Rows from block 5 of a small image classifier, named by matrix and row number. Rows with one number belong to one neuron. Each number is 500 + 25 x the weight over its row's rms, rounded and kept within 0 to 999. All counts start at 0. Numbers have three digits each.
After each neuron's rows are labels from the 100 images, of 14976, where the neuron reaches its highest value: "responds to" is what is common among them. Only what is clearly more common there than usual is listed. The data: capsule endoscopy frames (Kvasir-Capsule). In brackets: how many of the 100, against the usual share in percent.
# fc1: MLP up (model.blocks.5.mlp.fc1.weight, 1536x384), inputs 128-255
# fc2: MLP down (model.blocks.5.mlp.fc2.weight, 384x1536, transposed), outputs 128-255

fc1.699:501487476470460477517513476492467441483515494511498466507497482492523454483468527501466482499482506549505488483484526497492482505558513517498509489473516519491488510496492539494468453459500538474487478484501489550446498519529454513517484473535479500538546476491505518484517470515502490497463480494490514525510499512561508529460551524551520503517498477469480502517525515472520493518522
fc2.699:495483498491486516510511506491528451482510467503491487573484519482453501528481517470512503480494529505490489521490521537480526507498546445504488528522466496449490460481493484442502494535462526516501509538505514494519501492485498477473488481507485496511518527510489495484528473485527480514540492505544477521497521479474490501538527471548516468457485539501541476477548511527497523526536
responds to: finding: pylorus (27 vs 3.4)

fc1.327:458475518479508497455473472506478480582528499486491503520477463531445464483483481528519473523487515510539454476487481514544533480500478493569520498494464506519483518513534462519541498486501521466522500509553473513514500501547520535500514461522482482530500473474526414471498459477484531485516490500517433516509477534499478497465483491492510524528464502477498512528497484474484497498532
fc2.327:541493540486509468473518546490448496489504529504513531550481486531499515462571460480508484497472514514544524467530510485469461471503528543529469496548512505453475513539515499490528503522532487501508470540482499483517508511499455488537498543527522483515505519538497541483501498468472524481466468469471526511496464481481512482556482464509487508481535503444504479506476502494563523477475
responds to: finding: reduced mucosal view (27 vs 6.2)

fc1.200:472502532474496499522554535503524504531481514542534496497495510539475469506488485454468474500523480496478517489528469512492456505489502489521492489484494512491500476488482474501498497486466486484475502460549494488486528492514522531532532508514538466532505520515525501495516492497489525506526509501482444492484503545529523539456495467486535501514493490489453511506455526509479550512525
fc2.200:532478492488499496464563480525455481488481496488517502504455484475525432504502526507513499525511534482513490507518482501470574505524532549525525501511501509500463528524504542506489528521514505457473494493492532503527489471474496493488524521482473555503476490497499549476555488505498458510536481457498510518488493534468535487459454557496463504477529476528491506516508480512493525472530
responds to: finding: reduced mucosal view (54 vs 6.2)

fc1.672:489504525504435536490507477533523522569534520524484486501495523513506484507506556485515459466470539517469468514490452485504479526501489504483460546463517495521523496505468503504495456498502500529499503507494532476492463537548456493515544509519498508520518511497477489487491414512532532510494472474540513502494478519524545524451497469539486532531514508536454489514517461503487495532500
fc2.672:500496503461517534529519489461471500485494482485478493518501467466477509523501498510479491515479483502529523475518528492473462493479502505547487490523474489539460483495537483548511516521504498471491485527473483474497539522478473472453488523507510521505495507504498511532510540477473470489499501508512532465469511514470445448492538540522502491459510480512536493485458515500562482522499
responds to: finding: reduced mucosal view (29 vs 6.2)

fc1.292:486493549489557477523547484473462512485550517492513478501487503512507506445507507478522492507487498499460492527514514468518563500510528492496492473477485514503530491498500529481488462523500507511506492491498514485457521499523515488479516470516543501528461464493496521507523484524521509480499509463498497553498474464522490501501523501476498468531468491560483473535506453487482536474528
fc2.292:454518486518499521475530496513502515484524518496514508502484476496492497499471531464477467489485522488497504516505510497549527534530509459467521492501515522491483482514489489488549522490475486494519502511485476497512473522508495516464515455481479495521510503512498499511516415505513486512542476484537503517498529509485504509494585523502542515521498473532466470465480512504479502470488
responds to: finding: reduced mucosal view (26 vs 6.2)

fc1.1:474489457468514538470500512570491527487504499493468498468519499490458530490460446528473520517508519487465512519473504461468516482524500488492491477509506519487507488519477537502524477498455501479485509519472512473519469509541525497512553508544480490506481483494501554560476502513517480487505531477502506512497521487524490555514465462498464498459499489513556500440471528497482490492483
fc2.1:521522475508496524503486507478497500508504517504512478485505481497503507529451538481499476531503498506534496475493473514504515455503467509512483508475447523513460512474504501503517460465528519514528422504466477536499488516498494516563488498512527493441499473524538481488491460433509488515510501467510523494508474487508491478509505505515514468496515522485491519557472490541523498485507
responds to: finding: reduced mucosal view (26 vs 6.2)

fc1.582:494548485535543491437497488509502527484499522526511500499495513477435464486499486462518527539560514479521507467460514468531514444483502514515504519522475501505463494540491529519474515477503516453496474478525490473500490493480487520468468517485515482504468537483453509512480490479476534500478493479515469475499517471527514489516478555505508517480515464515464471494569532485519500555491
fc2.582:476501473514473551506505473492477503511462466505442496526469485492476499493470517508480519466519454504478470482517497500465528545510481514513505496457501543498508548453525488476506542504505516484511520507473475511489482473464486511522520502447513497510547527549523510492532518494482517493510490477474477474457479547504524505481536444515521497532506514529547486448500495525483499524526
responds to: finding: reduced mucosal view (42 vs 6.2)

fc1.593:432478496458531514488496502490470489493439478493483476481549503514509506485522509502500488511487470489479551504485483486495519493519521478480472531565493478501495530473521484444486545498497543472525519511528510464517502527507465496475487492545466478490543526468491487507523506504503520507503480490483473546522468472508475531483467507530489461524487477476515486466518508483475513479452
fc2.593:481537486497444458495495534483540470503507483481464478508496474488477493518522473491505537489513469485469482471503480544505472460520469483484495523518491546439462492506508486501520507526517460521516487484509502517540490477488555518488481473526501522510501504470486522479560536484528515501493502480471479466489533504520537484519543515516532526506486520547485465463493474530509480545464
responds to: finding: reduced mucosal view (25 vs 6.2)

fc1.19:441516515504511548469524484487487509504489521563488519496493489467508514469517425502508479482476484518480534517474470514519505476501524509497492474509491458535480525518497528498515485493517490531482437500458504494515516529514568509482485516482547532514516529506495542485489498512481496566513472503500510491500477508491484514504500538484471481520506464469490517514520491469527518473549
fc2.19:542493450469469482465468541533531474494532539482490507511485492526481472483508519495484520531502492511524489513513467484494528475511520469516491505508478507527523467522476529473492499493500536467504507472518491492480530510483486550514532541500483477488479474450483495482497488526522537457524518566519482487490521499495519555514492515496487462499523521475512514436500485520480497485458
responds to: finding: ileocecal valve (35 vs 8.8)

fc1.519:528552500531512485501532563501484477477501483517528539479472493493462488504494458482463477532543489531484511495477486482482458507477529504524488538471500511468496537527457503520560485521507506492500498471512499535496527474521539482542510509490491473449512470532496514465496454539488524518498496463535525497514496494464481474427501492509446523504479484484513509488478523465491536487511
fc2.519:504475466519488507494502529475514501453484498500532457464488531519522473471505505524526463495508538488473507500471489481469470466560524521501501498514487502493467502517550444515492497512514520502511513489482500493538465509474467515514473475512520513478506510469534485492487551493506495460479444513529486470478456461500562509421567529541537484544490552518526495515486522527481496480468
responds to: finding: pylorus (25 vs 3.4)

fc1.690:481501514485525504497485538486530511536510525475513503556488504503464524520524499499463487507490517493552442440500524508500486506457506513577529511491481514467556452519472500521452516485471479522495466513480505522533463448481484502531486487491456491518487507491515467532469526514492492479493495531474530492520479489513471525480491507477516561462481530480500490450492472464500507516486
fc2.690:515508500463486449504440495537528478498472499495493486504509491471508486468503495455486512518491500479476512515488475537421498496545500537492536500523487528533498506496503521503512480498516518489465504445453532542510517490553510517432484521551451487448563475512506548486480482478507517477506494529508503515475514515487447516485536484520521488489440505479506516499505487453516514483498
responds to: finding: reduced mucosal view (30 vs 6.2)

fc1.166:549505491461468439487545522506494544505512542519501511482524517504457467485532486508481522491522508491514561487549532498528465486465540519509491502543491494527472489495494509487477500467516502506497463499482519447496515478492495511504515481459520504493509481470497477508490472496483462518453510476498510509476530496491539518489491485508476499477542517500478533486481489514510481500469
fc2.166:500516476495490524487485448495486473451507468500485497533508548490479542543481492487462499481496455513513483520510498548459516490486462503517491479466502523502494537480480511480479541513503501457423506524426487548467490516473489530534506495509535496477460478476485519472507508524508452473474505485506461515518504483506504511457509529514466531498528504488487506502502542520508473494509
responds to: finding: reduced mucosal view (50 vs 6.2)

fc1.223:530485529551468527518463480467529495501505506518484543491478506489554515524491496479457505458485534487519499557467570493446471504533480481489489500510513550492464501490494497555487510553554517537524505495497514537506476542505539503526536516490477507454473510528493515533501496510536482525504521510498495499474498487457461503493464503434484472493467458496521505541444499468495451495548
fc2.223:483464518471509530490489491453517481491505506540540527493457497454493508485546522514521458549516449510502453497472490483488505496479529455487491534548480504498498527507489519493522525479475494459502510535509502506509532467493513524561528547493571498501504470471461525513468509529493520438540479507505471496503496485440509497492549501507508500512442464533517500498533522528532500491472
responds to: finding: pylorus (25 vs 3.4)

fc1.548:541495530532508490521523520500511560543485511489490454499482476539500523499476522469484475508512476501481511493519519520506490514473513508516494505501477479514461495497545556514480503511513472509531438509490522485511524459484557528449507541473491518480515484506536526534496503512516496529516489483449473438516497473493462486455508506479520498479497479517498548493568487506491511476460
fc2.548:485484517515497527498472468519499527485490504493439493516493491438486544494548526484540510493520491476490545500483523532521544533462473549521516491526487497514493489496469504469547494435447524506540519543490503492501486519504470490542543494507518481506501544524483457516492482519518452517454475499487488481461461512480472550474468505488493544506515522501520494492516449502512516514499
responds to: finding: reduced mucosal view (58 vs 6.2)

fc1.38:488500517514528505492507460522504526513499474520440511514501467535507462523479510509498502460525481501552494488490474485452506483475462504519458468465517529502434460489506449440507519551548489549498513488494501508500532483525512514516527475540492529512519489523478479461487508496507533530480487481517463448525536466516507551475478518488456492517506501474525525463488474530509528495531
fc2.38:513487467504498478485484506496529485520525505501564523490501528491478524471545506500478496501498491511496537463529508494500484466513509482539502472478452439504525546489519539464494546484530487466497459497521507479500490512521497511503460466546499511477489464492495537468514522518498484466523457467498548526516464523494479487478513513494488552530498515524478531476497443485511465523479
responds to: finding: reduced mucosal view (31 vs 6.2); finding: ileocecal valve (27 vs 8.8)

fc1.119:548507482448471483499534557473492509488504530476514471519519471526466502518497508444521473515495487473518497462490497476508500471498567515490494474545468496517503481500474487495527491510514494507494531478521463556502500482545487500505509485507503524536459522484506476493517504528470496478535526474539527499489507514480499500526510510506497482489488483478474530536490527522490506495475
fc2.119:532522497540497501491499517508516455536525480479511512462535525494510507536468477564498498484524481484496489549488484487500513520534526507494481461471488497487525497482553497504494477505503537502477515488515446521497516522471544535482496480535532518507509520552542451485542486485459476527446471551494482532499463469493485536445507479480485474522482519466481513477503449513456538533479
responds to: finding: reduced mucosal view (27 vs 6.2)

fc1.604:540517518497490484516510499452499469504479506494469491524507505533473486515480482508488471531449529533492531457506505490544488492491519472496507515499487468501527513521485495461549484475517536508523480512475528516458539494484513496460518497496504495501494465481532505501482498461498493507567537485507474518494491438477475474488573556520521525489511492466477475481486495511481472555454
fc2.604:479510476521499459482473503509459479520513501519494509528485462529508504511494515490486467476520465510491506493522519476481499460496488508503514503515542550506501500475545479496500519500520500488459517505515461466487480493500514478547484487520518516464482501484473517510504525506477515480479480489504481496440538533539494529471489486510496474549433556496545574523470464503511505474499
responds to: finding: reduced mucosal view (52 vs 6.2)

fc1.472:511519477474486535542483492470445503510500525554511518501476487535495467468511535550518511517537516471528483523480510501535488470500513514487493474550493508513506476495503472479473512515467462492512473482467527498502440459527506560497465447443540463483493522479497446504509541497501500497491497515522488518500486495482500522507498515490495534501523531518478449485433546528525510476513
fc2.472:487488481473523543452513500526521461523510508461539471513522551506502508518506497482496536522491495492445465522509516459482505521494470486519478508469510464537502535483553495512514507507529511469549503495527484522501486546518518506530547477498472502499495511493523525506493512489488479459517502469486503465476501521546473487530475469488457470487495491528498509526526469482479491521472
responds to: finding: reduced mucosal view (25 vs 6.2)

fc1.610:509523485524497480521464475514478500472501545486490522520464529509501516540511557535514518488498468499498473536481530526466479477527497535502456469528498481483514489474479513481503506519499479476511471502536501500523499427508558495503514489474459510519486515455518464487477502487497507525511480505512482462480490491489507518519512508472489480529508478509514547493491476454519489469453
fc2.610:491528486474497493489538476454476471444477515468502497486453485492485535494476484494489480499486536469478526450447542494542542525508511488471541529470461526487499547517496481500549449516508519503472518460477470521498489492495463516482527487548474504536484525538456502470527488487502510447473495465526536517463515517493497509489476523495508542509517525537528507487511503508469511534489
responds to: finding: reduced mucosal view (35 vs 6.2)

fc1.392:467509477522485478539476482518527543502462544504515495504513490453461445446523469532508460459497524501526501550519503479490450528518536511498537508507505491489517524493496507527490493506498493503516514502485502506541515552487483521500502483474523503502483495494513476485582480463502514504493545519478479494544523502494474494509523534456487528487498478501487474531474532500462444489490
fc2.392:515556511542506522493523495479508467491478505524488500434542503536524491515525480491467510462520474525520464461498475551488497515514534488508486507525505467473504505526533530417522509495522490501497543498469517544510504508492456500508528480479500504485508508504521505521439513480499475457499508531508509495515494469509463495518488476469510513450486476477499469553513543500498493433489
responds to: finding: ileocecal valve (31 vs 8.8)

fc1.188:498510485462507454498515487474514472505508519481528490481473481507539451516524483534463492502504540513516526489525465521469531476544513461491504489479506533498532494501505498492503509452496523504477520511470503536532525524461501486524543466477539574491501531479502491511502494470480470505538496544490530522490478473502450514406483510526504493548489523550512486513544464486546556466521
fc2.188:489502484488507516490516525511504545527510450535510556478555508501480502470488496518497489520502519489514498499517483491501530459492464495452518491512498481439511494504500459531478501504495518499482476492541499554455539486495505515496477509528472463494524483563472525494442492509474485508514486469519471460502509488490484479492516522531553492512471480448518527472488500462473492499492
responds to: finding: reduced mucosal view (26 vs 6.2)

fc1.611:512483553476530510474502525518516515526516533529520515456487518543477505505501536460481528493459464484513514541461500479505497466508498504524467514527537514497465467512542435486500553449511452512483480486525506454535567503527490484516549509523478506506493500500530547485489485521511534488500437535470529535512499511483482496519465505477497491470480481465546536490474501525510493529505
fc2.611:517480468522473433494503491458449491532508523464523476504485508490470515526505465537517549488461484541482501466544500460504499508489502523526478508526541460522543485546509503510490487517508471502506467497516491514429476500456497504513466514510482487533487432518489499505531517514526510473531480465480472475491498521467501525541497517494522530520459522507474472492491496495504487497551
responds to: finding: reduced mucosal view (28 vs 6.2)

fc1.518:498496476506504483485487534535490513473501510533507465491480488528489541505544527508470451491480520489542505520539431519499509524471492526496483490509588499482502477439491489494484451489492503494491539538504472533488482475482516498533497448515482492494510484494502535496510505476484494449535553501502475520500489476507437543534508444459519484538465555482495527541515531497512496519463
fc2.518:511481506549502528492524560465488506488506480473529560488458506477515515541441528507519527489497473496491520483525528513545532488514523498485515545546461523495524522539500472540501514513532535509486480474509471493509492481481481506488555527477505499521499552484524509503478456509522480484499532530503519530510485512488458490564478514472529475450494478490517480508531515470507484486487
responds to: finding: reduced mucosal view (31 vs 6.2)

fc1.726:473503533505512467484506495506523508502531481511484520473466527451496497473500490483440490501510511500499497495495472511527470523518537501493485505430531517494520483489529494508534536528496554523499483535486485503491549519503448482543518542482529518451524504484493483478512475500491490517505512478540511492436484531503487510480445496521487481510491472486486533469534483504471470469519
fc2.726:487540471519522498520528522506532514478471490494512466515503509530502553484523546509500506529501510514497479495468503484536482477473468511534481521525523499532468507502451527497478552523466534506489523506503517484515491511470531501445514439518486475542469549525518556571463484448476511510516503500521503508505489465506493509519512477501511506470497519501457448461486511482493499472531
responds to: finding: ileocecal valve (25 vs 8.8)

fc1.112:528473550465482509502536469446485477543511528499529471484478494549494492470481492510550488538502477476503518508510457509522484538508496463515494515522488502503517521484512465487542539545495486506482506501545453506474502479544497521513513448545553450483469533455532517529494459534521528506510521472498460482486474518494532500494495492506499476517456512474467522482505520519517526483483
fc2.112:498515481529524510499508493518481475482540529561465479472535549478476526489485521501493506485544499481482531506480493519472531468503462536513490481508516547473501520547479463521493496502501478501547508539549496454515506462475553483466499503489501505532536506499457519480469513464497488464504525492508498508502497548477526549476467497538478482530441495490487532546477482533515478508502
responds to: finding: reduced mucosal view (25 vs 6.2)

fc1.585:452487505472495510528523503504514506496519456480486500490517492535467519495491483483517512514523500511460517472517517455510507533513490528513464497541487517526479520496473499477481537507482517489533507468479473462480505476498521520500510534520489533517501503460491502513518504464521503486510524499531455483538490504458481532474459493499520485516558531531481454505522510474516517487511
fc2.585:523506502512498517488458510511535475500502465497488525505494517510509453508515460524537482502496472500501533552503518493468503494491509495521490479501508507468467496537505496537523514477532559492497487492514509517498541494468435502549487541524520477496483528534524474409541472514504482491471519505509507467500459524503487485474516472488516482525498539488480518467520482528505493459471
responds to: finding: reduced mucosal view (32 vs 6.2); finding: ileocecal valve (26 vs 8.8)

fc1.422:529504485507496512476507515514466516511524498495485492455508528565501456543523484508535496469518511473520547417508473514475499506548468504525527533504507508536491483514506436470527482481503518499506475534519532476468481506484448487549498516518490510456456523544519482529467505444510483477480497503505496483478526491535464520537483484507502462532526512483462478450442519503498491520492
fc2.422:485493498491515518503473495523544479498489480470504517540519470518500524499502471509505463514512535502441494538496514435563542456523515504520506452479499466472496476483480502470480493496499498515522500551475478512504549479529508477490456485515472504509490481503478500501518532524522526488465540467452466489501526503523533474493478517514487494506468542496544446458535521515508537481487
responds to: finding: reduced mucosal view (32 vs 6.2)

fc1.215:480467532482537480524524503530532512491520495536473525507524499506485496491441505534508481488515497514510480471504458518489456527497525499479517520546498484510464475481460489497503516482484525526469526499486466537466516476525506489515460463572529510532454488542497478532501465483490562484515517491482513509490500498543499473448525506538535482487495502519465513503503432516498441450509
fc2.215:529471489476495490472526502508481481492504498518517503536478517501501539514490463488459517464475534478478499499487539482466525496503502497489513502542513495476536511503529477507483486476516491495516470519508518491510517484509516557488524472472503486517505485450534507478510526469534491524503524550533503507490435481503553499538531490475501512493523484557497484486524441521515496530497
responds to: finding: pylorus (26 vs 3.4)

fc1.61:553545479504493485505478538487446490523463500503509494490471483482494465486501462490501543483455532510547499496460541491501486510511474478489534545463514468521491516495492507525526490526514555504506518507483529486492518480497538528492496521514518530465501506519463530486472494520529501471489451529495478514497488458458530534489488489490479528487518478510492473528512533477533520489459
fc2.61:485505505448503484514503493532558458519549549493477529494539528497547483506543519485533462470582551483483478484437521485451485506481495517474515489489512533472508532511543495479461528487476502511491528477538519494499468507504488449459517450436478489487539509476544498502500505474497512542476508483510475481501512477520487495532522525485506491543498531505476479496507487457476470485521
responds to: finding: pylorus (42 vs 3.4)

fc1.712:482496481468491507480524510506532490553483523513538489501453491510512553510502466522486486507474513488441514499518478472547533502521507493524513491533533512523480483469482540514459504480481488499520499530502473535464459483448501477507518472550511491495473537522527508529499491481507508502462491495501494474536479456496497548466461509512503503528498514524487504480499480448534509485522
fc2.712:504508501504523498563489496501519493447498439516547510496518495460505512518504535493474497506506501530518490512491485529511581487461462478475490536510452477500495480518475445516473517499510519504498500553534505467481503499485476502490531495472484469482491524545486477487479505493457493469494545483536524452530478512487482547544515470511524478467495492517499500477483493513524506457453
responds to: finding: reduced mucosal view (29 vs 6.2)